From a checkpoint of a small self-supervised image encoder.
Model: 2.9M parameters, 48-pixel images, activation gelu, patch size [4, 4], layers 8, width 128.
Training: muon at rate 0.0085, 5800 steps, batches of 128.
Data: 30875 training examples, 24.0 epochs.
Rows from block 3, named by matrix and row number. Rows with one number belong to one neuron. Each number is 500 + 25 x the weight over its row's rms, rounded and kept within 0 to 999. All counts start at 0. Numbers have three digits each. After the name is the row's rms in percent of the matrix's.
# fc1: MLP up (model.blocks.3.mlp.fc1.weight, 384x128), inputs 0-127
# fc2: MLP down (model.blocks.3.mlp.fc2.weight, 128x384, transposed), outputs 0-127
fc1.146 110:488492488523528528532507510509501463468525517523524576468504493503543485543473502514499497559506478528501479473534521459475547526482493527493533495515510470497465550496525484479511510492464522464464476490505514478535478472502558503439498487490477497486495466491498488500525482487480528512524490473503498496543519522456476483504551512533459469511491498509490491501471527461500481495469
fc2.146 107:521515487495495504524507490525503539504470516503519475494498517487517522436516512517496490493508468499502501517465487507535472500552468485490450495483493518486519474504484519532503525557537457548512505493464492500483473502554461516535463533487501475504516485464537506503468502460546472466474505523488458512449499516527506531497444518498514489503474481516495505480511445476498509516565
fc1.147 102:520537482462475491511525518533512506514510521492487476463491523521519457514465476503495483522476507555464473541488495485495472472500468509494514508454504510480486494545519561490522559501447483468513506513506521494445510511509480504517515509487497523475473479518509437494484507504504484490493512496518510480504471495509424448528521486515483537565492539516515548486507514507507489485515
fc2.147 099:515419505486531538512521461526510479514507512500504470536504481518525523506550487489495500519555537468515520451455513505493501474486500482479506504522457497525509511496471514501516503491493557472496463482477537503488497547496498497481476466510514486466532466521483484517497515491494481453485519496519491517541495490453465531535531481552506504453484529490460505487545533471484510506503
fc1.148 049:489521436474508515485487550496498494528507500558496488512485514547483510479480526530559474510472491490497507496496476506505502473544545529453485497500508476519515484460474479475469479543538496523462460484494521520500531504479497497523488477511491546447480494477494520446526481481489478523504484507498432506514514476516454506536503545500467516495471461501529504525500523497512520497482
fc2.148 046:514526519486519486535506512445463530455519532415479517489535500518503458499497507487451509510526502487483476499503537533509518485497506490504501557487505498486477506540493492517511463465483479480493533503493471486496439562508507512481518497527517489533523520451500463514467530516524499461487490487476478513500471523533534480520506473524540510502496518494510472449504484494477477520541
fc1.149 063:493509435509508478503467499472467513463535520497514534505465544503459496506471510490513475491535464514468457533506521531511489528527500501481547495501495490566493471474443493512502498480485498517505496474464514504513515511519525478475465446486516520497481498507500517531531492506500530544547493505493501485501539517532458500503516518510533515524531513491519434467547500473509487519456
fc2.149 071:478550511520475531473525527492528520530472478475493518497478503479528503498507494507480523478478502471518533508463506498569512522450488495504492547501439462472522541535498526528521492491537515509520490509498523465526447455501494512495456534503488508488543486466549481511528490515485526476479493492496516486526486467450518508485468501529495497472512503526527494524469450528501481473534
fc1.150 139:462549539489522502526504485478500517486473443512482476546540503504493490491517487552496480505491517470476525466516490550503505507520520505498505520457520474474504499506528448513521529532490503466505514478473485493562543468520501472505476515520533472511490566527477473475494501485545486493490476470502514501486460514547494566482480476491503515472506505492476522509462507509523495452503
fc2.150 139:501497534500500495452475462502502495472490465546537485545497500534512535527490497468521500482508478531535520496467496491508516490544500489499479539495495501466555537527500515521505488516461530538453523508490476514490506482480516478505453507455486500498487502526496442556501492501498556509512498482496466525497493502479496511464516496511494525493445556486489483448458520518520541457505
fc1.152 119:503478538502480490485502528490515518523502478526445483527539487540475475437474489433511533514520487471515513482487496472531502441477471487493486490501495470473497462532475491511524515532481532509475513471522533510525484542497529471520502537470498464533522513483531537471548505504516498498512456529500458489533503533512485508480470494507509481498528532499506509482529541539464487511470
fc2.152 119:503485500518551465529492499501528487468473486518504520420513533441532507510506528516527514509505522484528540520495465504494494509489476482520539501428483499514517541484511481508466494505476489525505507482509479507507510472513463512494469527491462504498513499522473470521507487541510472484466517520515480482495482504540509489423522453543513511492499540498494524490523496550489549534481
fc1.153 145:447488506505495515485466520479481496480499486492511453531550479498512473506451478481515477467482508513497477487491535487487496499462514460548465538487516498495494497539478477499489502496535527484503451546508510498549434511483546546478497537502486478528473480478504476484515460511462506510528499521522542521507507472515507522553511531530540503517544501524496481476521483493504538500458
fc2.153 152:533482502500496546472497488473495581522512510504493497520452471464475526497493518503512476461463499518472528570478530489484539499488451472496536480508526455443487475500463521502508501480513503523509491472522483520476525525498496476467508552494532510503466511487502529497515469517538505505533484506510467506518514471454490519458501508494506508514486533481550509500539476511455500500524
fc1.154 048:494470494477530478511531540487511538539482537505509525467528531527467506501540485498442558502515529527465486482493493483523513488489505495488489485507504463515531455503498504534482456479513515488527493509502482502491527530510508466452516476487496543517492469548519538528508456542531461526519481549470491478507535446535472507505478494488525499523448521470499494500502484530514484487502
fc2.154 050:464513482451496541487483487481552462502494487507508441563491503487528527487480511461522487507461494512509523510508470489509486521498474509480528523527495517449486524520518482505459526503485530555447464506475531499465520466472508541532530511528441479536496513493467462491492513485518526499491509483465484512545501524489496476500521479487514529533480517486463513479518465498536515498491
fc1.155 202:497503534524520488521530497497491560503529513557515499472538537441490477505487533468533505491503514498512444481537442482482448500537487494445503496480492508492527491493498496465499510476524495463500532529464527529511489482501452509464501519522522512520497520467480471505500504484493482504531498497496472540499486483547493460530513531502495472500470484483500504500475479512558461547521
fc2.155 163:540480549507486526498490477474471477497441506523498496534517498528476514512519519484435527500480498467526503523506497512485490525479497478512507516518523467468518523533505453494497508518530511487544478461512480477474535508504458523505504438511510492497496474450472456510505492475513531533510488492511517545517460550514510453498487530496442523480544540488532478478512511511469498504520
fc1.156 111:507516500469505517531521533478449489504482485503490491523454455519510470439492504499523463519528523518526535505506485457506535550507533493522513465479456485461516479490462498509482516441492483483497521499555482522503522466488519491486521524525533502489483487495531552468503545477499475512541466521545537481463524540488492512474533498490507480505486517461493495484480512482520535495503
fc2.156 118:483465525519472509500525483490535492473478493458485537500547506501459478523478522488476532482500482499471473507498508527522516447518456538499495532551528507541485503539500514486529462523486495517486512461500510493506494514516495505487486544466492487527500472541489452522509500556515543526482513515478520509514513491476503497507399516527527504469493483515461482492538518509490464500515
fc1.157 075:477521501506491477535504537465492529514509528510508510480468548514503489495506472514504503500477540530530527490436457494549570483507506541514463492506514490519453459500480498515482530521476501479508503459496503506536461483513530499496458501555485501530517520454487476484518461495485490496510570535501484501490463492484507496532492490491508495439499504456489503522503469521542493502487
fc2.157 077:512502508479546523509466486492515503484481466522508484508532466462484499485476516482487523456514482483480471501545576518463430524505523481491524510491487471481524537484497501485474453490505536467492488515530476486478542507489502519509545523432498480496472496526522509525486526478514516535483430488475502479507511494525497505510488519496512501539483498554461483482498507508454499510533
fc1.158 035:476503505474470525538520528480494493528498466525512509499531482492476463484488465452491474478487525482439518436518525518544492550496536498492487514489487491549457544528480514536475495504488493480492534533519488491501541472491496433478488493482513466474453528502467490521517498498475514521522516447463508492522501476502516517488497534552524511489482504509500491479516478540505482484532
fc2.158 037:503526501533503493458490468497488539473507496514499489518518553522516501512507518488477504524445503541523538510489494478472496488491476544536506502458471468497514488482468481511543512503488490460506485479521520455530503520497513496496495521475518498525509508505562473489485508520450478556519477536525482515504508528544506542513481469483486434519519470514490506533505490525508550536439
fc1.159 035:502522504474458537504489540490535495525472476486458479486546501507520471518482535487523482522434507518496487508515483463466493506510509504521491483476513495503507526479482525479532454531474510478516504488505493511521481500467530517513451539526482553537526514510510518509500472492469478461485544464525464487540507534465515488532494457489514526478518492540460525522508476475562493518529
fc2.159 034:466523469519539488500483535478487518531501463479540488528503513472515515531530526528462508447525459455518488557504522529471501540511487469528491494487519471523490495502445528499518531449491477476502523506488498488536501481489511531461526485540525470505484530521469464464504521469515486521503513517466494503483524520503495489495507519448454495540516520511489485469481475505470535468477
fc1.160 032:488508464495512490508513467501483490425503544532487508564522498521459480530490501485541470504497502479515489525527498492527535519470458486500497490499520455508510569510477523519518488503503479453482488513485545470504480497469513497472485557506508496482514496468475559518545485484458488507486537477465498471523526510483439525469520495518464485490513515499472524505513500488524490470487
fc2.160 035:500521528547550496475491512503458502523537460536505475519502494493519505468502524465473495454487496494480501543477462503521501501470535514538466503453488499494476489525503498513471530501501502493507517482455514555539482557566514490476489505500490481478485532472541488504481493503494488470507459528431467497523510488448511480518484533504499515535497456490506483500514515519507455500520
fc1.161 066:501517501494462543518534481496521507444492486459540501537532511469493509522513481468487513495510495501457459487504502517462477488512537514505532494476555465468554456494492534513523486470483504464518464497525514509493511496504521549485519510470472531488521505583478529505491536525492516483495506471465513519472521481499469537477483512484490512488514489479495545474453467462489498481488
fc2.161 068:502510461486517455521484529517490511525515557517502495488456499536491472460481506513510499542482517506510545493465493475555505501464449470535504478499486526560476530511524499482487517522529467527509542482453495530496491520483501468497475515527524490470496485433498482491504492496449470490552474498527530461513485505490531494533496500496542500527503532496481448497497499504530500520505
fc1.162 060:489482497500528510484557508492548508536510521484465500534523523513518525497506508522481512501501453483509516475475486497496534471489530493473524523529477487513517480495457496483498520456514534503482477521493466497521502508505532565471514459508507520438522510487490456474516499476476504508495483519559480513478450472461465474494473533509509501436516493489531466551514488461523527487520
fc2.162 063:524514509508460503528463530533507514482491470501542478443488504485507472493497525462491516478514527504482460517493535471536451498548483497540514462484535527491485508516570519519490493510474486490506486468516521505448493517506475465518487527478500487540455504501498535521481519511527503502528492497452501475525560525510513516519519460480512509534472512524470537457507525500463480503475
fc1.163 033:477525456498512484502484538473504508491459512508545513477516554454488499518495575498514477476491506485506492464429511517544532475482545501487489508506494486517486501447461508510494484542516509506515523488492503501487522519508489536473497489478488591535500512496457479496521507505502474528494505536502476495498498529534519531511521521492468494497527485501492465473509435493531511485474
fc2.163 040:491516463449487519544520523479509480473519499446481510503529510482478495549529481466509526451493528482450486521563507559522491497455469525476527486494521516523511470491492485518517468514494505509555496501496497531489445535494520514545510525470516521472486505525519477503494492499509488487471502510507469504521512522498506508511501453507504546530501517534467473536530475484455480513535
fc1.164 039:506494502513499530448426491454500498512531478537534546501533505477476492500517499513503467473519498526505512510502470460526480456522535519516515423490456501480463497515482544526493503504508533545516519503490505514475524502492550507483457458494496515505478449520485536514489461507508519534521477514476490494515489506490489524452507517483483511520478487494471486514488490528530505497562
fc2.164 038:464540497524490525527516492484482498485510509540471500481476538516546498503461504497457491482464499511477524500519533455517495537468516490507476544484534476528502427546438493470541474512473483490499472510493520475505494523515545498541520537480524450511492526523500482532547513517510487504510558488500512507501482512496470521513511465501473516493457506461483496509506457516503528512487
fc1.165 084:485506498495495463512501492519503490483485500456516470502538424495485480478509453530513473528478504506492514467507494479505471529472510488533510484534483451551465475514520534518497522524491542504520490492543485487505535493541479571488487520502475470488493526546550485524528493530474526486499508503523529523500502489507492519498479515507552515507492443455445497474484520535481489485508
fc2.165 086:532482488521492534497489527501448522521514508575436538500488535507468518523482504459546497453462493491464489527504503490526478495462499504518532519500516508460543513484464471532520459495467492524502500478454524524512483533497521501491511505449547529474483470472481493510485524508480510542472512506497516474501479512500506531496496515485441492523482510509523475488506509485499533550519
fc1.166 124:499530507495493523534525516511493464537501487573483448477498515466485455476482501498460473517507510479500522488508503564516498527523484487458525516517506468465494477494549515479556545519515500477501478522480513532471518493521514498496465483485520479520508488523541486522504463502537458475505458537480471500490498520510522467504524479510510529514494483512485461494495476457439507531470
fc2.166 124:492519447488486458472502463520514494509539523517511487517545472497480513488496493460520519492468506511487556500483514470470496441491517508473493520488500505473514557453436529503519478466493531529489504495472519491511526522513495535495513495498469485499492520511518487501489483522507497497537538499533495461521506512518465503474517529531466486457520494516523502474559495481499556553449
fc1.167 075:465528505490520523527456487473489495480480518497542526503529484536510510472478504542467477466557493484494514540492449528494500534507507533492520494528499484503489508494503517494505494502483439528421491491523490514487530512510515440551504470534473518526511487477480490467494504501524540506492508477519470467456451521514481517470536487472503506507459514553486486504506483542513504519499
fc2.167 077:494482518514497457509533508462548473478472503541482556516499504457482527493533485490528521508511480504490526473526526466516512480480488492476442525446530507511503538485495475504485528472502501492510486530506499439530503461487489528484524545454475492531500480532535516480481502544507466497527503496437486523504547487491467491540464488516509506488502452456524478496510483500495512511491
fc1.169 086:491501474490497606521470530500473475505526463488502470546467507499499463490502498483550501504529477477526493464527489498494521481492486463481520526516489523515494487512454494481512486549526527488483511501533496491510516508476539505486539543461507515536539512512476505462508488489462519533510515506528453504518444518539495485515493481503479516462490501485517489486456507490502492516440
fc2.169 073:529498504519512433488443504504518515512497474508495507521569506522514496460519520450460513503511523479500486529483474541468487496508517553497492517482478458501478514493536469532475498482482455488530505481515516498541467462534520505500460503511518554472486532488514482522455514494501501521518437450516492518516534517535478500506530510463487493528475492514492503499477479507484530476527
fc1.171 091:481498510497494480449499502523497532479514490468522473517485545456499468471469481502494499522546471536471491501534538532518499533500472486514543505492488489521521508496489524514478486503522472511538501472480483449476516487543462473448464519467531522493542472510491490492504523472499454488472505512519534539531483511503473527524507522507525552478475488466530502457523524539469475458499
fc2.171 100:491494534506523503477495482472450513557454505485493492471533482508484494462515464508509495500396525505512472476486496499536513508472457534514532479511498500527514494508555502497498505521479522516473479525504502454530544515492513479491513483480511507498464525461450503501475535494488522465522511511525515471504465533494520529511471490487471493525557500529522512517518521490555481507488
fc1.172 084:475526510474479522455472514491533513522495478452497505517506540465480488508513502527510475475490495489498497509560528528526495493468498495497491467476488497467470509453503494480519460521504538544484483506504502524510495445447506493496511476521478478513530501499478485494498543542544503488494521517470499541493482486426504518499476495547541503515541521543446488467475490477483511506549
fc2.172 097:488516485469451473547533499543485520467492499477493471472507466537501494473504472486542490469490475508542566470506518504496533499496490491490478492488558451478463512515450531502498525510467545497517508484495483504540484511487514500502518508485488520538500493505531505475452461441511471509505464518539505504460483530514536497515526512460498486511473502488522522512497502535499513556478
fc1.173 085:486546490538504499444518500458503464555489500493517494499499495481519474498519498475449528492542480476516462498462495525525520523469498489462491561507541518514508496527489505495520500498506486538495507512456497479525507463478523499471529520525470520485447528518451434508486514533493510511528501537462486537517463537450496494510527491527527487487526459517505478479509503500510516496527
fc2.173 085:464468480462491522502480526509526531451503508509500520513479532494514543541516517514511534475477497501499518494519489492521495467505512554527540459485493462523498536488487498530515498474520509476490460477536486505487496486515505470525482469464520504507550483463543554463473468489503511517475477481530518481514567498527507526476470486447470487540489509465506510544492465494527492514467
fc1.174 188:523507497454506505484531537535545454462489469535497486475525520535541494486492536488472512516486485508473529509576496468452513478538518486489482491492526484504496522478514541530507504518486530498513538501470497474481449519478522468491479522490456481491496518492504506490478490505547491506494470493528538503515488523445466525505481567484465483519485523536477486498453510501495516509475
fc2.174 153:505520497462552509509506466485495508504531526519487514489473511512534472518467468497493497535543542475487509484509510526485532485531482516456472504495487506489517500526502519494502532500498473499472427503474490500486490469538491521515550520470507468471506462419515538543505535503530508486522511481455443503517478548521512519471511529502490497492505514496494495442517504479480490486550
fc1.175 063:485487472496527527537524496527470532542489466499521486500489520462512533453473484487484508525486510491500452521525506523535473488507544517520520511482536496485501484531479447541526486543482544465461512512526503486503516503499518477538501478496454534499507489460485516503476473445501509515501549538479493464462516502519515470543502499479520469517498452514491507517474463504480472454475
fc2.175 064:474534507517499480542497504514518436441508508514490529528505473527478460521513502534502459502525436502477562505518463494499525514470478465510474479511480513480516537472507526484483498480507464505522523539444516496506529495481465503468455530509561490527501515500468510488515490466467480517500508484491525529514472525510496519468515482535500549499488525486496464515490524536526509527497
fc1.176 035:533478488484512505503530516489485525510484455510533512468529506505494466546501462494462516521513476458481508541494516512515515539496511514405517515499520497530507514480478530506508465521481433487497514504490549494509514509488506450441444488500547519521534522499526519477500519490493522524522505514484536485459544494505498506483491505491479482493498474486475438478507502529505525496473
fc2.176 037:480506488506499530463470507518517475524495527500490502578502523465498511484503518483492490463499491547512512447492494488495466505485477485575494518487493480469505463550509482496506536491505526428542479484488492502482515516476508529502562520504484496503465494535525481509502488488499442502456458530464451499526475499515490472537478482508498499526500526515522513535534478471485487495504
fc1.177 157:519463513488539503489528505483493496485512475556472499538529475561485482467499487462498523503504484464546550533516456505457522534478479510486511481500487492494482518506478537484533501511495478454496489499494475483486497529481501528464554551483504527532530515472498481476503497521528484497516500532491467439538490484521485474483526446495517508447499471511503507515515505530514516496551
fc2.177 168:477504447487550463512497519510502529521498488543482500470484467499504477495493561483483500500509535507498505504522490538467476499473465530505513477450448537500514554523467542499512518473491504528566522540465530520522496507491490475510517518463470566474500517504485511536503505493466507482479505504508486456540535470518489510512511502506503493455481476495495485479484456521484470492522
fc1.179 114:472530485502527502475523483531496496522517503504516495502552501477471467501475448496496475499501498493484451535502440484536537547508457527476526469494489489502499469553472483508523491487485511493543511475522468523491458519502466527549511516520501495442534486516489517510493514524479456460488501493521521505523549534485494558535485504512557490544472488485502523502483495477489489498483
fc2.179 129:508519508485510519499503494540471521511513508470449498484473467507520479498498507509498523509511525559465508485471507462525523483456476507534522492556528505495533503457473508522505513493514507493459513469499506466516513496497557526474498545452509521511514468512497491467463489484546504494539487473531525512479528461495493441473491513552515530466488522434487519479509521494493472539486
fc1.180 106:476529491488547482464481496490499473501471469476531534498477468505520496478499532456477493501517469506486520532471497505493555509511536471518493527477529523492493499519474517526535526486495513515498524517482525500540521537473517485456473519511493453477493508504503509450466515537465481486495515485449463500511515446489522537480479472554473493468516472555482528474534535514523515528510
fc2.180 119:515475512520492545494501492469516509497528546508460489518534483478470500514495493524485530509468547506511491493480513483517469460474514502546472496514488489530508481489524504436463498491501504462505512499527476521518466456569521474522542511503538492493509492495526506496513500474536508533477472541518527495487506522501486487471503547466541443518482495441512489533433487482470502511505
fc1.181 115:475545481493464492521503512506506456493516525503572519490468507507510469486503455494532470500477527504460525522518519477521499491520455499540524503480467487528514473488515462468497478501497460508505518512448490516479531487519440472529510481502457510493503515494524503490483535502559493521522444474526515506489544508539525530454472484514530500525474497519489468509509476515540506505461
fc2.181 098:511538544483446505516458478484500520512518475464508510522476470504499519520506542470449518500487484533516465489479522515526543489497514516480482496508502493502442543461471518525529507473484518496504477531525523480530554487497512513480490523466458517550525518519498517476482448498518487532472549503509511486492509448472536515510484477479537516472486484471464521506481474481479454499504
fc1.182 037:508491522485473482458519550523516475493482482484491509510508478527485469458519491534502507484492529485480534523455544497503506516499528472488464487542476494473505478501467521490502454539492451480514525530481519515479498502510496510527476490511520545503475510516512506496553454530469487476481489498528496460520526490502471552489534474535473429494548490533479508543531496460482531502502
fc2.182 035:506500483522465522505474498487472482513464472497507494520542511465524457496524491448462508466513437470460521517510521537509494539487503461544512474476543501487488498477501533506537578490465489483525507503482502513476436507524474525530501463503486462518517494518524512518526514515528451505503511492504491504483456517534476500480488547502520530530508503513487486459514490474513469508513
fc1.183 068:486477511516488489499544500482484431502518513515546499466499482526466481529509455500457519516513478510464497504497492516504509519522463524494467519489532501550519445489499506475528506516512491495492504517532498483531504494481530476521491494484501506480554489480542487500514497522492522468513491475470424470537528497511518521514476497477484537531506564500473448518489468515522535443479
fc2.183 072:518513442505505509495470524546512570496525504506491530522495519505538515444527523549505473515513503482514495475516514470505506454472539498457486507507480521459495583523508510542473487497486511496492476504486518497482531506482464545480512526503480487537474501505442512478476478495509463509481513507535524516488495528468466484511511487521511466504485473475534514461517492487468484541509
fc1.184 106:442543490542498506544466521490510461507538481483540551503478511501524500483504477514474493464488521449472533486487478480451498485495498520491500511539490516516508477512520521496429507531526503539487452502483487487476477525497514497488457509498483495496474540498506512459471515477514528464510492501509494497483495496514520509480489538486538531484493569509529547471551520474503523522479
fc2.184 111:545494482555483487509470478493522503518486527505518462483472488497497494481538448466505539506508475521456478509526524505529508480522494451532507507464523518466478492540529472480535509488514513460492494535524528501468516477498502519504502473522535495509484498501483530535452447524543485522527530517497476526502470491489474485484507483526487483573480462476522460488501470512509449514480
fc1.185 062:490519453500457538484485503493508509499471500518516470493509511444468504469489521471529518500513501515482540497547504465492498462464528516572521480495521465517506504517504482473505486516495476513504501506511519544492525502510544498480475504493476505494460504492507539487509470477493465491475475505461517548488484517444507502480478577483543496504571490525522506469472518519530468510477
fc2.185 068:491507486472543479505488430477532509527532515493478501550524542486507521499500497516446459467471511472507491488475535548502443522466444479516508489484480483505517513501466532491473474495482530486491522499499499472501451534535537496511458519483525473527479494453503468532532500537520520484510501478481486491546495516487552507511528523504473479483483517492506505495521482457486520518508
fc1.186 032:511479513467458490505482528526500510503512458519550481504518544522513481519490496509535457531491476528476481519511521461473517489525533518463537538506531501501503478505483538481502519488489481480511509544533514510486482498475506494506464477463486539533527560490528513503489498503489512522497491498505450504517487552516470473572434523478498494467441496502449498531503508490499492500519
fc2.186 032:487509480530530510473512518493488467550504526515472519537539527480483495488522532509495495492492469463477555499530543531517545452472483521495515484473494502507469494525476482491528513489534510457481485517506503496517522587459497531553510480479505461498512566474476481492525492504535485498489513469452500532480533543483493469511517522503490509519512523494486496519525472520518485520501
fc1.188 054:467470489541568490488480525535478516486542480494521457474501570482522469502449527496524507488505494509519512520513519520526492557474491524505489484509483502467500503538513515510468505531483484488488535513560436503465527507495470531462517509538491484516506477472531513532535501477509485521507473486503509487502500513479486499493485515543498481486484527451443509517529502459482488481496
fc2.188 052:516516523468503488484494546513528469501508500481532481528508514465514496480527495497461482498462446516481493541526495502514506528476481542508521491473507486514491481481484503467516481480445482483501444515506491533481544504491553490514507486473493526474491534505431504522453506494472448517549519550498518497470467511499522524529457518488506540562482527509496495485512487523524477498523
fc1.189 111:501493502513551559503523466501453489496484471539461479509457487509494505512464496491496423499519479494491540523530487506488490495532552516451532540436537524525519510515494509518475465518502493515494542523465500519467511489498505500494471482557496528485459487487490504479500508484468496471512488488473507454492500486509457505501483533519508526530522484524517503511533536468470507523477
fc2.189 128:527497489504464496543508547514527507473505527483534515519540459484504452478527516502478525529476535492504539534480461440497533496480480478552467458534489491497490467484516505498534538490492506490532489477493503513546498544541501488512509535490527487497506512511501513500473488488515479487464490475528506519512542529486490494477533489502481449454460454483495518455452499496520507511532
fc1.190 034:472469531477499516506484471517508474525506523541503480470489494501457454508456473489529495464476508526491456482485498528503508493523495504527559545498502499492475457502484480487555510531516500518513506479515520531520469464510481483505490521522462515518455527499475498495448500535538507498524485472504496540546491510448466540525466517497510520525519475519519515465461470502498502514564
fc2.190 039:492562483489510472459516477491483514520488512504524530518514511539534524509500491527465478497508483492486519480515514534454499523460437524490515481511499462519520499480485493514485532466487522470469501562505492488551524528502526496491517485481541526492523483455521490500531470471509454478515488492475487514460498526512556492498510495524447457503510532444499503483502514508503488517434
fc1.191 116:505538512505476506521500539521478485489488452562501498477510535497523472477528495523515493515514533497520521512496504486494553481527541494477518510482519476472473488445504472494487497496528502495506578526485506478542479470527499516496447480530477507498498483485503460475466507508502506514497481508476474532514485560506482513530485527538490465519452457513448500478468520513487516469548
fc2.191 109:451513547463481544462490463481503490466528543462478549519486460508496480535529490520521480500502523460506529484561524530504470494499495523475452487497505511524500526508474509501503504513508496501509456461508459512462506527464521495541501471446529472485510512501441485522518500503539535512544510467505497497464515492513484512464514476511458500499506506490522476543520502475509516519500
fc1.192 088:507530497483483563516524504501467510515517465450499528518485507530522497519498473505474519499499523535483511536501483502445471548524504492484547508441497453466554511502495458507471444501512485491449526500503487508507524502535525491517528529516484505532497510506485467457513512526525516538532518487470511465527481493479480489500477534483502508538475493504478444466527488510477487513465
fc2.192 087:476466542491468511510499469490516468481454560518540476486533538455489496456493546491505502470475476511532493458518524430536505480514490495490491527536473501537447482491513527509496522456502510508497493527533517477491503492506481500516468469485524460517528459521508538517494476502504477503485477499545517534503519482498482510514511496516529478481474540479520506514506499527563490485533
fc1.193 180:503482528502480542414534511506541491512467463529522505506494513494480489544489488535476495474475528543474496515488482502459498513498512497507508462535482490501503520500543496565507508471492458470535505506483519517525477440488541485471496464494489528515510484531527483492497489549538484468497458510553465501498508503517484510499482456467470500512499530475535490540494480504478500518495
fc2.193 163:488479552529511501490459478535460477486511506518500483541501461505503536475516485463527530496450468522474492523488495494487515547544507471503490488464530548456484530489499500519504505540500493492526512536488529546521529513483479474509491544479507477452517518496471484524515530535477496535483463502495518497461451490534487517468522501510478491449494465476530473519462480508492528476496
fc1.196 115:490500499492530545531514511496475521496493456541438490515503508467505468478484505512547468521499493472478551495520496527502515471508467498518520492480503455488547518518469515494534507509478568488458496522475482459502489516509514515493541464486500474540466493476500463461547454489495522513501513507488522503534506530468528472482530520491499477533548496509488511503511451494468470500463
fc2.196 113:522511505524489489499515469487461460460486505488516518489515510489513533519494472478457511468474522515512473516486536504496487531532540491507523516506504522491436503500510490512450490523487479502514516535463506579492508500519535508491441549548501501418499506525568490505492489513578499480517489504510443475516516511497498511515503496507503491476491512520497505480468504515511485525507
fc1.198 039:510467544462582479488513502478519527459502511513519459528468516493500448487498480531496500494493483499478511501503470499468490506546526531546534515487517482515503485496495497517506483544507544449511486501534481543495522482485479499438464518479509518535490537509488514485513519484504551448472520506494480496515505507478474521498530505498497543489475513464527537552464514513516485477508
fc2.198 039:464544492503492542541483489516483521511490492486526552489527510530447478490494450500507488475490495533520536510489515503521484548495448511493510473502458483466507522530438480488499515505461532470548485512470554508499517519503508512533521464492504483472495508518468467533482510487495490536485482543489513502482502508414522486509490473470481550510477508479477524497517491528507495487505
fc1.199 051:497466490521558518498523536508545503506460463477485524478477485439527528506483511515465503523515506513479529553485516459509486467510494510500519519526477492535509444501481473515491491515483518454522525541536475492523529484457494508492488551494516559518520531515528502482497493471516548466468513487529524485511500484525487514542512505502480513525514502543529507485539481488501533481460
fc2.199 045:483489506544450548515482462506462503492533514520486489552511507504523450505535477477513474466489489500476476503500529518511493537472468478485510513523513550499502516513455503475517556499519482542506470509501497487515502532559457514488531490536495514458468481461458475466500514466499447508500528498516515494506488501493465465501485484540463506488503532489510527504489520448541510503489
fc1.200 087:466519452496528556543461539462480520476547531547514498495504494462495470506475455499535494509488506556496508476510540525508469508504531506504502524513510495513469493508454473476499476483542516518517468484497532472495501516480514509543507515503495513489477508525516490510490452487513521475479532521480492480521516535466531488467487542505486487516558512490523489479513436475494459498465
fc2.200 087:495494463518482487465467469497460514521511526502492505513512484480501535510499509501477442470480502478484531492519486515490467477456507482522534517467518497507469510508523536490498531468479525491463522543461507540473488532534533530496438508494518466531498476481515502495492516482545508510554486553508442518503483526522470516532551488517477498531486474523521485516513473522491501484558
fc1.201 124:506458537485520453452490500550512458506487451511547491506474498519517523531485568556532520488485511500527509492494504522463530532518485495506506459464463497503508522551514495530505495431488501516489469519520517509469510489452505495470509506489502534511492523505494503513521474507529463512547485512510467509505492521478474497459452536482498492494515495526492502520461484492489542494541
fc2.201 110:493529485535480486534504492540493504451516540530506495500484511544518485490491481490497478503490460455518529483531487498503515520501477548533476484464433498476512527463441534436503518476484447470463526518530524524511503508474480508484472518486518499527511521497508506500505507498465507508537520503497481483505483549479512491490517494504523502460560510480464465480478477496508535551496
fc1.203 109:472492463508487475514509477520467530431447483478462486507465473478493473504488510523510479491484498492493523504556511515523518495475498476488519509512520471529520490498505491502493493513480541512483522462528548468479522504511478482506530500538467503537522489450536493541547542508522517467481531523495451498496505539446501483561545477499520509498506487513494527505462505511495487515551
fc2.203 104:534531507489497509470529522504538419481497514489479474513462474526508511510463489505496493549435518485543527516512527529525485512493512492506459454466513501514550483526495488509507511503499508534501465487482452481521520487447515501455544527485524482519510481491479520495495486488526494523560498496474476504524527488475523484478504518517532434502499522532482507548497500484486514472489
fc1.204 061:550521491504476457495496517473514517503481504476515512451538475510503464489469507461537473529557499488501536476495523474525502522470488501493440509477455541513538530478537474529518498478518518487515501506506502519506489490492499499488485474457518510483528520471464455476496484518498504541473531519552532485498510479447504506493473532509451476492476492514465532554487537521510516507517
fc2.204 065:510481500498523513519499496547455507476520489518524462547472540445494496558513512514469520488458471522488476502484502533504444494506502499518552492520506453475437455488496508471536510517482495496526534466467493488508519531457472486495513520512481505492469485520557501517514492477471515483496486479484451507504487496550491496521539446492514511493488521548510495487472478506507528491506
fc1.207 042:521546513498501533536471527483553466497450495517529537533468501496510503493506457486535533474528471478502497474520516521511531501474491521544486461528478453506520483513484490538450498491524483514502485484529527463507504511504515518464507516489485507493523464490471459489515487505494499546510470494462505454511481491542481476502523487506488486518467481472545514467452489549555511495471
fc2.207 039:455511497565523494496482467453476519496513468518517526504541513512528484507483475513499518517458506514485512511470511484501471543511441493487486528469542519513479473457498455527540515466503489491515470516508533500442475488524506508451508480518487537536497530507504508499490552508486507501511529548463501529507519501502489506529482490470451559524498528501497459514531475514503482523506
fc1.209 137:499525546491468479489476502483515477521505503469504493546501515520462487496498486511530472442518481535507495469564524474536521518495507480469478504512503421518512461429502516448519489507498539520471510519502499488505490484477485502503508504497481519516505531465513479491457526502529505474477513477463496500536514563477524548514504464543494462503520483536471509499505479506476514520493
fc2.209 133:508512471459475493493497478535496532446534509462504493473502477479513506499512485505524525529510519509513537497524475533445474496481514507462519497464491462473467540481504482501496525495495512563502508473515520486529515493490475521471505487516515526501486522539504542471432496491564522520491462517539475491444517519518496440512493515473496461488521523508512498546493489470506511542511